python train.py --norm_position="pre" --head_dim=16 --residual_init="none" --one_sided=false --epochs=21.7 --decay_fraction=0.3 --weight_decay=0.3
Rows from block 11 of a small CTC audio transcriber, named by matrix and row number. Rows with one number belong to one neuron. Each number is 128 + 24 x the weight over its row's rms, rounded and kept within 0 to 255. All counts start at 0. Numbers have three digits each.
After each neuron's rows are labels from the 100 clips, of 14976, where the neuron reaches its highest value: "responds to" is what is common among them. Only what is clearly more common there than usual is listed. The data: read English sentences (LibriTTS-R).
# fc1: MLP up (model.blocks.11.mlp.fc1.weight, 384x192), inputs 0-95
# fc2: MLP down (model.blocks.11.mlp.fc2.weight, 192x384, transposed), outputs 0-95

fc1.162:108138105170152113101120118116176150161160154129129115160081115108149122154140121187131131126138138179140133151168096127123158106145146123103100170171188130088132135157085103138137158101110108066118115142083121142123160120110129163146116139131149135068116073148115122114112081102159172099
fc2.162:134109190109127112108100124123112126110111111147144122084156108125123112104138119140118145092108148123120126151135154154150091159145131150141121109087110157110108133130157141104100077142160130155152134154113145115163131099141071122163162123158070117155156155129156147111154131140149068166
responds to: the word "to"

fc1.193:109103182125127116135117090129077140127106163124150151092092111127083078111099114126088105108138072108145156108126137129141128150177116160115146155153132129144150124151081156084145085094123190138130149119093116113093159088139122116152110167113146131141156129130155148134143165110118121144
fc2.193:132091115165132101106153118144116131125140126143137140125115143116098134149123125140183190128139142157118132119158124198155113143128133142088127122148167076088165093129143072148154141146107121102085088129140125170106137112128110110076158081151173121136166100159159118101123113151129166118
responds to: the word "there"; the word "was"; the word "is"

fc1.62:141155131132131146133135151138128106115148145084148107143113092073195127156125141144151127158133129133130149175125124117089151120113123128101131146088118078115104146160126150176166100116110144124126118134074134165133114174142105098157094120113178097164150109138094167132118119135133142173
fc2.62:156103150114138152150112150123082088150133107116089139136139146133117147109111134137151129097174111126116088096126125125127114114119132137131130153155125099142104122133083137115129186106143127135134125102109151094099118132148085147136162153134149104109155121120119150114144095112143122141
responds to: the word "was"; the word "say"

fc1.220:105143097147141154148094136134106147099111154130108104093140106148154089096084164124133131136149105175101144152084100098137095101128124117148106152116171122110109094130136117143139163112136122090139085087093128124131134176197137083128139129134157134132163106156184189131150127104138120123
fc2.220:145111129161149153112149125108158117131135129082139143142125135074115094129121083110133111125146126142140121125120183133116147145173144128122166147138104083098128152141145111130116128111097135151124112143146121129132143113117155137153108131149132202126141084117066110132087110142074116087
responds to: the word "that"; the word "was"

fc1.252:104132172094121170121134162156129141144122151153178104114098139123159069111093138096131112128106103111130150122122068135122131126115097080175159174165111117138125139116122117143094136126143135123124147172105084091161094153150117079119167112134116152088152148135148092110138108081123111150
fc2.252:134128134149109097132152116071118110120152103141137169118105108132095163160148160123095112151129104131137124139120143123124128089128133132073109113101119157159118163076137119103147116153075107167090114067168131135128123127080126128147120144096147142177104091131147135141182095147139099156
responds to: the word "come"

fc1.61:093081144092111098108112126135132140092143095124175083157159115123118146126118132131146166126089134142096124169140101119158144144154100107133096117155138137123153116109117103101169152146113114112155151134123164132115172139113090143117096169108112113081129107168124119115189143128128117108
fc2.61:093091099142136140077118113119112120162124122123119133140135149126140173176142107141131100160124147113090090146147114088131146152103112090105125125135120102097157140145136123114140133109138106094138127127114144130095120120086104104134123128124131141166156144124165159130156106101100127122
responds to: the word "you"; the word "i"

fc1.313:147098126173079159137138094121129127111161101071152155137114113107116127142113125141164102108149183084136141120136096128095149131124124163132126115144126124179137153166108116124172143127128131154109097151148111140132178113114136120115185127133174128119104118088132108123160130148116117142
fc2.313:104124099117128129181100157161131146163132152134142134147149147146106089100095117141097148135124114152122109103107126099119140117120177105075140159156133132097181095096105128113129151146146143116144148135108171143137110138105133152138081112142141100135123107147123111118100081116141143088
responds to: the word "his"

fc1.151:115106117133100119137121115131128102106101173109193151125136117111103151187159152149142092129173106118135130166124117093104143109150144118093138119122129112155115130089156118121134119173121153123084159094099146096112113128108090185124086137134086098091172170122109156124106138143134170084
fc2.151:133121157120157106098131138160139130130130108152123079165105073112130141094122148119145127130142135104130139138157114146112134134144157133153127132154124154095114104161124128154094156087134066137104118165147094071165137095107115118145140129156190087124097107148153115159125104108145094160
responds to: the word "was"; the word "on"

fc1.9:130114169130166121087152135143140091113097130103129138133095131113137088145131095134140132121178120147111127106156094151112118136149165150163145118132123125144123108107134125103098137134137137132132119120095108111108156152160124113129103192171158124148109154099129146163200122134113167095
fc2.9:122117122110119149145096109139064124152116130120109113126087107089167159120121160094113112099144131088149152118077124098124146144111141073093092096097146157121157111158134118125130082137097104117101128156148141136122089133107107139155103080120070119131135107137143110103106115138133119151
responds to: the word "that"

fc1.372:158103164127155170156107159148135151132126129118092109129125163139152109166137094133081163133177102137128103151196166147133116124133152141146136109132113166102142098139119159123113125143104108118148101118108120103130179152127129097157096100085122148131123080133154187102122149188155126117
fc2.372:130108139150150159085113158156134103117051089103127148139138131124130081086151130132136103124122161161131172091119170135085109097097120113099141166147129131119136138145112122162131151109136114143125104147135119113125145095124077138112100149122083093115094153129127141105114115079119131141
responds to: the word "that"

fc1.155:153087106137121151106102105095127123127180146121134107158082097154063138143160149123121137097144112150131156122122170091122139095123092171124117122139063109138127119146123149097138130147143112121129113125135175114142154145097141145130143130112140087128144130124151090104114120119112115106
fc2.155:105141110163154078140160106123078110133111166150081152126154155091147159156127137136116141133152135151118112162141128132113116184132150123107154138101132139202157114083144087131133118117094177150122136085142139158136087114138128108153093135115114089149112123144115149152125145137129141157
responds to: the word "said"; the word "she"

fc1.286:152115122145109205097140135144066112132097090074107121144138131120090093150113128138113116150173150123144146086138148095159115118119090110121145167107086154123153090152123137130104126155119098146149123131155159111090162122115147121137124138161148159122132154146114099107149126134127146114
fc2.286:084136144127120091122144150124129087119153141113159099096133100137123154109139101139166126086061138121145092145138131129074111137142119152099148073146149103160107153152120098089139128138124144163135100160141095114179124165130131148119101116117124112114123109150123163176109121151124128128
responds to: the word "was"

fc1.316:109113127136112106108163123083130129125142157162143135158080130055155177119119108161097083191144088126155134119172122107132157118145095145107138133104088134121130098140162098170088152142092136110174129144115137123123132158144103134166158124115122117118143107098174130146108136172146127117
fc2.316:126143152129128150128124175148153126121131180130160131111124121148108115095081128117153099115163130162123129067100117134162114115136092104174162130117145120125129111139080155147112090131143124134113091115129118143121144114074121106121109166130101134141117131108121119125106121100159136154
responds to: text has "really"

fc1.165:084120142182124152172125109111114149191113140131112151161096111158156132119089138118142148144116151154109084126088087103103129091163129120137097171117124082134131111145106124117122154096126135060111116118114119115183109122149120152143096104083193102134127121197129131126183104137175152139
fc2.165:138134152132122067093150133120083117136145116110141106120144152078109154147159158147183094123148122104121134135131119115121157170116101093108115111078108171106102143118137080160140087149110138170129124133154151145106152100129152066143133175132133116147157125077113131163122139133110143072
responds to: the word "you"

fc1.48:127127151183127126119125128203117103137150126114153121101147142133065093142126137104129121173129091139155140109062121140105119149114131098088093107119129120136063114159121144144147119114163134120108136081108118140116109159109110120077107100087123103126129131130096154106130080118121167114
fc2.48:158131142118172119138159096156132136168112174155173153173178182157176138140120132148127109128145104146116149129116150124112128127134137119145135153112105134135148142111169134139118099130112123143153121168163094172128123092122142121134160175134110120132100148132168116119124135144177151163
responds to: the word "great"

fc1.238:143127083130144081162136133147122133132091100089141115110104152123116109100148112132144136138123170114132099093131124131085161126085151136161151109132095118163167107172149155130163160136161119135137100128118132110129124136139116116103151155106114103085059147141111105157176144165164125111
fc2.238:148123097170151148177113168102159114141146132120136137119125111119125095116117130115146141126121117134117142121105058156112107066173124109169119130127132107112107071161177112096097108119110146117131141102128152107149151126157122121091088122113101157101142120108193143096146099117079121171
responds to: the word "great"

fc1.92:157115146085119087134107151097157102146117177116106149126112140111130090125126198163093103120121131136129103120117119115106143157127127156095120076127121117140147170117162095093152161157119125114129153098125154132097129153129132142122102102147124113131131126148162105146135139115135100116
fc2.92:132150129090126086149155142137146138151129137166136164100135135166121196063131072116072128134124112111159116172152153116142117085143139147118151129131109106156121095118081150126151156113133138099111143152147118118098136112116127156126135117129102101129090151135095126092170132123135155156
responds to: the word "said"

fc1.24:117109174110143187169171109095125124151117114072149120134092137126095154143105133140159167081126127146087126150132148130113117123128088143114125117167141119109121150151147117139163152117149163115078132153111090136150149126141160144120140123022118149145115145105107158149161144136122113134
fc2.24:148095109168120079119110147118116132097139147167113163170149119112150128168126158100137101116141126122157157118104065116108107119123172120132135130137114116157141091137037164092085134147157098114145137167144140097113148131093142167144134089151129108078116126105144119099138133127130134157
responds to: the word "which"

fc1.124:104163128114156129140128152107160112135151126143106138166177158185068075154116144116120119153142118148162103151107124125151137119126145138069102099117122146118127125112146130152124149093123131120127141155136142109133157176129170113139128112131133148161120152161123130124113115137106117142
fc2.124:191149120144123139147121121097121119093103076125118166129109103081101131089148115129091141095131096105117148094116137113094138124107136125110108091102139129150153147104115131135110144115144145117161083144136122087123129167069093148133176134110125086131109139123169102155136096135136115135
responds to: the word "said"

fc1.302:112141143110179126137114176114139127086112126106153078082118138126149115096139142115182152115158083104108118117103150162101086127148166110105098160104114085112147130052125087148144109124097104106134123122110145129154077126112116166157121086121098122119143120162123103092102121148118132148
fc2.302:144122104124121086099129095157113112148134166100105144148122163144091114143135117128121148166097192128148151163150125102117100166104142133101139109161126115163156098140143131174130129169120122123137096131115120142109187139138131170166106134155125107131124154168140109171137168145110115169
responds to: the word "to"

fc1.154:132129116141158088149161123142095153136125173172161121130165161158136158161093119111169141139109140101126133129105072113128124107139104170115121094089080127091112136156160137102118114094173127127141119135117126130124098133133153164121118105150164129095176108130118088158088142131113156129
fc2.154:108115162133197136129145119129118141085082138129128144127086126106151125188107132114131115153123116125151142101106148141115127171131089092142086073092114101126108081113118137101143126104119135134120108147152135110131090123129096165121155144129106131062106118071144136163114146095109100124
responds to: the word "you"; the word "he"

fc1.361:142113132094109112142155096151141101135151137149131151102107125170075146119135155137091159129115108135113126174154159107110095082163126124112083097134137148117096136134108132170099162117165149121151192150110139160165108109167121130121107100158126131090114100151138135113151134146170128116
fc2.361:091121078120135095157134138153130106151085141125144158168121190129158120079079139150102158133141143105153113166124151119132140116116085156123154133152133113104163106132098118155116164112158109092157143113090097124117137114119135139117127118127158101137138104148116134119118144086171101072
responds to: the word "to"

fc1.157:122122112138121109119128134155141138132125164124173123140069137151105124150140155118122162144119127155132103136126138106106112112145129122115130087117116157150119128110178153186113118132119132133095170118124108120166148145141108083104116158125160122110162131149106156163093119109156164145
fc2.157:143163127108149125148130116148096120118168119122150116122147125128163128110121189139147117118134135119131140135116128141187131166141151108141129126162165157117106124127113106126127128168109080139119112115140097131104126171135143175102122124128179139121129140178142115117096122131120121126
responds to: the word "that"; the word "there"; the word "he"; the word "was"

fc1.180:164118109146090090125115113121127127094130119078114050149120136119152130113138137110147124117168094095076160121138147133130116118125092160095090139160151136164084156121131152121140126105096136140124139103141128084158160122083100096176093135108099156124145126172140107134114125139151131157
fc2.180:140108175112146112140117118103060132164105122111161137067132151133102140125145141095096116118133149123119138113131153136119146151130140069152140135136120068116089121162148111143157121130159140098115105115092106166061151125114124119137157115107143101117135105110110116127122113137147149140
responds to: the word "on"

fc1.337:165070103110167122161096140127160149115128121119087122127135098095124092140154113114127091132093136137128110153111129135139114106080073124115111116132106170158116099116120189066148145161145103129151117144088126110145127127121114162138131121125105145133185092108153147118120153117098124155
fc2.337:118151123099203163131138133145133111116162142123115128128127150136138154138070127177111149106109156083107121113172142135120080125138137090134132090099145135135155106118138122133133135098119122142135128132141081112148092171097164164073122120135113143125104127092127161130153103147104124135
responds to: the word "come"

fc1.318:135146140133131127199106117120099145103166141118129112082104087134132125120149112168145161140150129086070148126108120153100132123140134104138139144116148201132149114085156092119109167119104120159149098101116171091109162112147150147116128149151163158118106127105158141127162121136162128093
fc2.318:133131106132116110107141141111149126119148144096163142112140147153143114124096155101124125099121120103126107145179117134165131126081139128157143138157159089110113130110086158157085125107136149125082108124135107160130149148153114135091157167093148091154102103117124148124132129142120162155
responds to: the word "to"; the word "her"; the word "she"; text has "herself"

fc1.323:146115123100109129130154105152184128155117153099158063095094114113079104116124113097147089166109139098128157125137134186125166131114124165135105136134138103164108108150109102126178085100086157120140129144101122085130145141121181091118141113121126087142113143122135124081118165168135130162
fc2.323:143126163101112132105158162119150162159166110132132153125144116126098159166161158146157146128139122137153200143118152110099115182134153096131149128104140068098145062119150118100127137099154114120129146128138138124112115148098136141135157119158156118121132121128135131124161109130150105123
responds to: the word "was"; the word "he"