{
  "arch": "transformer",
  "time_shift_ms": 100,
  "norm_position": "pre",
  "fused_qkv": false,
  "parallel_block": false,
  "drop_path": 0.15,
  "optimizer": "soap",
  "beta1": 0.95,
  "shampoo_beta": 0.95,
  "max_precond_dim": 1536
}
Rows from block 9 of a small CTC audio transcriber, named by matrix and row number. Rows with one number belong to one neuron. Each number is 500 + 50 x the weight over its row's rms, rounded and kept within 0 to 999. All counts start at 0. Numbers have three digits each.
After each neuron's rows are labels from the 100 clips, of 14976, where the neuron reaches its highest value: "top examples" is what is common among them. Only what is clearly more common there than usual is listed. The data: read English sentences (LibriTTS-R).
# fc1: MLP up (model.blocks.9.mlp.fc1.weight, 384x192), inputs 96-191
# fc2: MLP down (model.blocks.9.mlp.fc2.weight, 192x384, transposed), outputs 96-191

fc1.344:459522571566543540535494591428483524461538485540451561496440483594628454506546512470556461526538375480423431435515533514527495500455483449563484443489487510589451516481422540457569425460525432555585466541448567482579508536453473471491556529550517492465552467533527546411569546492553457484
fc2.344:492515459473498457566498449522486471532507469547522433430592543450362455554521483548394475542500489537588526520454457420557560484537519536497470472594481485398531482534484515470474541544514542439581526525506448547457455437500524583557461488541371450464508498440506428497454488503498493489
top examples: the word "you"

fc1.292:536452464530447553584425509538543511501442542531568466498496483500491514453484454531470480460490458464541501445473464567472441445621437561432497509508517491483445503454506553657528445462459399537527571493577459555574491543418488551471486495454550513443500393433494451458456480467421476543
fc2.292:509533427510472439544508477553499430429550477412534486544534465521632453458504503459605536434563436528576575425484475451532572541462549462460535449479481435549510479511514477618503524467582501430528489498438526514520520492500533528484414463522456487461513481477492482593555471475557429446
top examples: the word "i"; the word "not"; the word "will"; the word "don't"

fc1.186:561504488475547465489572447408510540503566534499548470472484502503501501516530614486501540571459437451481525601459560473470452500447554556568429590475477569445636521457480566525513470510517539457548564352477493420539477575497469484493435465470599543444442481491500503415430553514517489521
fc2.186:532499532430523619521599530500484545492395494488519496501575538583538536495517459526411520479491523511479516546478498467523426532497511448539520501495518498427579461574432509422508534508522532598559405498570469487534505503497548431554378542498422477486534553488496432473558497494420505535
top examples: the word "i"; the word "are"

fc1.326:401509447525462523508562504546484593479472565435511357561529518509405485498402438478605533437464521437592515482445465518471503512529518459447425463538423439529509504481452635463503509542441517534474564502499465557539487497504488512502536479484476521532538496507567408536477467482407480463
fc2.326:494445465528458435570439592499491530525488474534442546484463598419492467481478422512506474464548457538510482524495555439510527426600488526447454510472526545546420556539416459427410520564477421496544580560506543507418492504536522493601619632523521509596498545496505616515480515512535491448
top examples: the word "her"

fc1.147:518538470528447545460433537528504431457554511479529432489415578541524465557431528453520452493445421454560560494446503497494509488489609517530470413575419641498467523583507436593402419476522589530511553443479523397435465538427452562528493587460525469469548519425438524475553472506444485506
fc2.147:583538548421520564509514571619482473489478470515453426398401560528480548474414448480493555526519477528516540486475456512379451516493415466514455428540547526467544398533448462546439469458511566455516491500408513519475483507488554396579483472494496481487473501544508540553539539568520458464
top examples: the word "i"; the word "have"

fc1.381:345487464543549453585408519529502411503466541515533417463520549525501525510456453577567546545400505377584568600449568518482490536565589546461437535534519468488522570567495520498529540443461446465536519427473555547512456469522444460494536477524459537497552566496494526574469468429572556494
fc2.381:577439445489441523485495473562484422494443459544557496489539432551495429460530518527556496503636386501463446497570454497460583472469431459487525387499487486453497510614485436488447628497414501518500482583551504531436483463598577436543561475413492540525577516514518314460470540497505528537
top examples: the word "here"

fc1.169:561535498504447496527454504530526520522542594455527533438486470517517475552406441568437528530457457399509559546531509505351529517527566539457448460433479481543501515511549484541540473545493532513522423402454457504557565486478494458447510498565473482552513478507582464511517422490481507533
fc2.169:501449525477572513483476422501544439403514439487473508590526510521491609520575494441566512529482507595581552521531463537520496531421532451474505528480601598504596508481496555411454564513497462434421556538490442527545442557461552471518582441514418493454539541490496544573400508535553637413
top examples: the word "too"

fc1.51:495409542495512507508489374564467523487550418473488477540476459602524481511579526420517629445534449453526577537442485541506550533430584528572492496503542472501586498452552523439518475408511476528517573526455431496454522431525489421463470432497546481474530562475453477392493418482597499449
fc2.51:631535421511548476502534565404566497437449530502588560497559533416488503450457499517536450616530429521541441500514521469463459475461458493426475511471501490489420478461450446575598589616532556500520527543530523482520511496459496572556492518519500466590449478547495556610547550509447442587
top examples: the word "thought"; the word "i"

fc1.142:555487494433427570531565453569468521456563517464495441462466496571539462501460565562469522544505576438485552564562508459526527396499460552484425500494623546583490458498449433523477499440489386545531510604464453526521480486553460499455505479484558337414523437543484493485442474514563509492
fc2.142:492495530454458616618484529490539568566404585500543440551508505559551538555442501521611565404565434499452544467555474526400442565503435495532562516555518445496525536422505577505496433563443482516456571531461572429508503535531456495617530585477411520456522528507458484448560535435538410483
top examples: the word "you"; the word "could"

fc1.144:495514505452422513541485469549537507482491445505453566489482554496554576552489565631527485573629462480474406453446488424419501547490516561517498511502450454491578478471566585539522495579510539556559469551546558543575487490537527524502413449494474522467554490453589570500439460396522574519
fc2.144:519557527532530587480499542494497433560585520447474394513454538468470482466543521493515464532379520488526573561580504616488479509480546510505531586525507493543522548491566430491446634474533617471468413404476423498467548514460549512546488477535641549479410511520402477447579518504502444461
top examples: the word "of"

fc1.14:532598487578518534466473536537538476428522491454535441528412521499507529403479524491535542537409446495584492524494483444491506507505492532593466513466469541625459492476498431504540448474497466504495488568486404522540487449471457472516504509446553417489543601373532470453422507523452422539
fc2.14:548524544491434435532435541442462470519509512443488442534440419537430504502536589386449535519475469404538505453508521446499452502470407557434472495527571614465613496439452482520482581495529535552582528464504415559567484610492557481477435536551518544438405476488442533482520500541521484393
top examples: the word "i"

fc1.218:557430561507418402553490425497535575528513475531441384460518442331468485503584506548447425487519529508505431433531522416455543519498618450502455491498524441498628419507548589449427512571502437511502621488492555607506494494463521489575520407457498456511513558453545517529512496477441547505
fc2.218:504451440509560592516536402489544473526447482488562548469538500499468568476494416510524537509528507522400503551515583528473490427637400578501518496503499513546526430477526513453585510552525539473582494471488490474442552432555571487435357607474513524525489377514509480460539447525591441566
top examples: the word "of"; the word "the"

fc1.305:386528587386523528514452475514564441550499411502540472431511464459506439507439538475527520507519437474503519543550564454484586514508544491530527483515478518553470491550486595555485440470567463325499448473461500590504518435493470441562465459577497554545594459466408452478537427491449562423
fc2.305:434530580534517529465577479560522518519452457507512577498509502560641502531488449478610647448454458560506570547436527453381500497491533490511604467453547482494466515446495473454434431498552440535488501412469527325538581533468473525469518460506477474469493591517543534477543549544530477418
top examples: the word "her"; the word "his"; the word "she"

fc1.184:512445471551520481554505461587471585588506539420485396575463482443515409426543517370532477501482453447542537488446541463501406483416464521486425416450402475513505530511588514475568498436488504469350505487457520474510470440440541493510458441528501514554539527462551455492515477544563505568
fc2.184:555523471499558532480455443446445516469507489554490435502493561546476541456434433578446497492587519453539500477564551521551491474513437461523527526546592486576519473491485545513397528539657492462511495505458553529515535478482559587571497523526583594486504527483505473467436426405467593516
top examples: the word "through"

fc1.295:464484451559486568539610545433563441461451534553555428500516545454494453587423525441437467488464508548530530544514419498457489518489542477446494486430457578462427521516503510559573500450418643396514608487446499438449409419456503536428549581447494485451552464483554484557497590566528517475
fc2.295:514490447490455540576373478580450490535522438440523521480503586562459477450480442525580575505506472574461396493547531492545633471486565608475522534554529522447548553449398418512498490561483424463553452499478415507489521533499567551519450450471501557456421514488471523484530521512463498452
top examples: the word "i"

fc1.16:491473496527519507532472421477531585560495525442537499492509479563542458476540453476454520436525487456485490545452523443494439481533519574509469581491508498455476417456609495511433391564455492422529497448498477519595418468452450491573531441487487448532535586564457544535511518453594461475
fc2.16:506505464485512455459416472456464556581539453450487466446546475506474549442574442512469522480737520512427451482598503529558461518550545515530477480451592502548547471539508556480523418475515522470519487523399500530512553448522488541496519421539480520423464568463580508610610511510485557579
top examples: the word "you"; the word "asked"

fc1.251:504541497533424474530501630505374479503414483476427451636519512588539528431455425501532531501472532562551468526550425490418525432577433463479498463449401525581461493405495561495446515536474499519538499471454537464431485436457526510482515483534507445502530584454433456544525545532562466462
fc2.251:530542520525501421514506469510547488548503543467508512529508597540442551502517549487508527492543490558439559407416572464477547526496587479505544589533627563469577531510552492485420492446580507527518494540468426528526473463573447582446563511506473666460472407457545482467474361484461528555
top examples: the word "her"

fc1.121:526490459464538466508415509565495598462495517490512491603463552514564633391481545471532488525437460407452494482472491553462521561505537516443506555496478476455513492491562466484521518496471532474463528547422442504582556572496502476508419505556494479544516534444485453458540540511534454642
fc2.121:474493467488473543595565500476551461455551480479462586370508610523533393569535519459513545479530535559589571465521555553442473518521458528526431394453556504587476541463442530458549487563400450444505456465521489440438463484423529577487487536515408513468494527525550476539459459475459481487
top examples: the word "thought"; the word "not"

fc1.58:448512550480496569552494558572483489475634429669540521508425541501504557489570493552492492514448477494491561556512470477430552392514464419429551538517577541567507492511448449538569516478484526511519524455484499545514459536469465478393541560487515464456483448513513439416431475520428401519
fc2.58:491500510546482446559470528527456489531479504540493424407509527481556442527498425510536567481510576511576594500438459534433550424563594497447516534431450489489538468507523451475542481450455556519455461475357441550446512518488429487529436532548427543563503484432579496488549446542448471500
top examples: the word "you"; the word "will"; the word "have"

fc1.284:584554464470565530504358566460483502570504521484477511574539508457601485555509491536482530473502458455510473528423505539448493500460461441570539507463495534414604672440415485430506516515541545495552455518417542464554511409412551516502496590447459502514504520520526413500530536465512545422
fc2.284:529514525551471541565586475451528610445497520531582492510441485507429516441471510434512511480490516524541500517508495457574527459504481529477449463498460574591499482474546533470552563490484472474582455442531532519428470577441448525516598412624516457520512501420499636561582502475469515603
top examples: the word "i"

fc1.77:560479406514527516441498513532490575488527475522575489491535527550614586499495495462486505540532562472557537440537389549523424488526468530535450509477484555410538505494502530564436483451429527447415540450491496612493571492500491535414485554457448453464538500514461493485525543546591491512
fc2.77:499537530599553484522498458492543500479588484454494579563433489459489569540471512580457492496517483475541492585560548458474529442494573503453586530469394453502516458486512440521547561477610481455459546520516521507578491447548481447448497419519605491503547420441544446449511487477496457471
top examples: the word "like"

fc1.275:438468437457485545606541473573439384544448498563495476443506473452549605474501475502560546459545543506545465516438413530430536651473629559520538438468496446535501592506576450450537455459558440460493551476472551548522414429571506546524443514490515456420529508467412474439481510483573470446
fc2.275:549640508491564444386506488501528557473568498568548498573480528553533519449464566553525552489462499521434471461445546461500485408468434472484475585528425519486510424529504557462559528527495537578579441526507477472606534529479417433430515449461533520503501555480514553599469544382450537567
top examples: the word "you"

fc1.156:473519469497483549470573598478470552508548482575457557486465580435404532589460469512463493558514492519609464453468513475490449415563457501560581489450580477543526499517558502527476492559544535448504446472466571503513539450437424463485572398475383443532425510367413550485460518510435506424
fc2.156:492481520471538506515417476511422458542506495442512466521542583405499409420527460568493548526404502540428576465548520514510497525448527399443483547421467592483509531484442502473563491453495549538440487493537492461399458466469632576510444571482562438544545560508502467529404532510591532554
top examples: the word "you"; the word "me"

fc1.129:521537399457479450512536493456541366462554582500473515477582587507534513424532555565471455453496508544440477480450580427513458473584544562533482525534433444504511477512589565582484495454544524508464527500523460495377594508487449527558553472512536592523484517489555408400423540476511570540
fc2.129:466485547537502536457527397433498436594509498516469377509536405535517479447501491542504513471390521492591504483510475524570501484439519485493544477538507427477547465487521526439480461554541546358546504521370426433465477485468473452435439467544477510512518473573507579497502549537542473515
top examples: the word "of"

fc1.15:570439500482521398471516544563560525483541513400463600535461433471549507475474482449521652511466525588506528503418405476563456464520620492604446479401453530542508598393448488486495434512515437501558550444559527502544487518596494489507509533496413434533545462541489492525516568510399433583
fc2.15:447534462499527556578568579527450518462457403538509435518492515497427456530471523612587446538437509426556516557532572425439542521548541415368497465531466493448500459558530498531422502451517562486352506484501526481633626545544498410554458602507557525517467518402467521522505557607494529426
top examples: the word "like"; the word "a"

fc1.75:479529562596462534511518488531458416459547532563521451490491509517496427499465578545525440502500571542506593506481526543522571574487571475534508423567524497523453489447530505531395490496487514520489487487468476440417492515387455403539426506524465619473429466519498568576523541581468464534
fc2.75:595534502494521427413431515479518530562361505550582517473491566548496540506492552654463493494468521518491414414514528508446483458491408589506545521437443444428505462536586500446533529527442492538502469403491456472507519575454515527505632457562502436520535523544507475449477501444536481514
top examples: the word "before"

fc1.285:441517416452579484575503517488489427485451495440614456455535488556491493554500519521448506416505502469560457580496431545418561574548490586475433539429480521491502542561502553516558409485502538471553529626467457529545526475523458402576496531417575400513495505485514359549468482389525559466
fc2.285:472467568545505508472507526507548476539398535462476390456558445527571416598587458499535568549468601453545539510418479553529490481446562608476535496471527450494541436494503465509492438549511497401576520461362520549415493523451556545507494508508511509492513381528422435491466510547513529543
top examples: the word "you"; the word "do"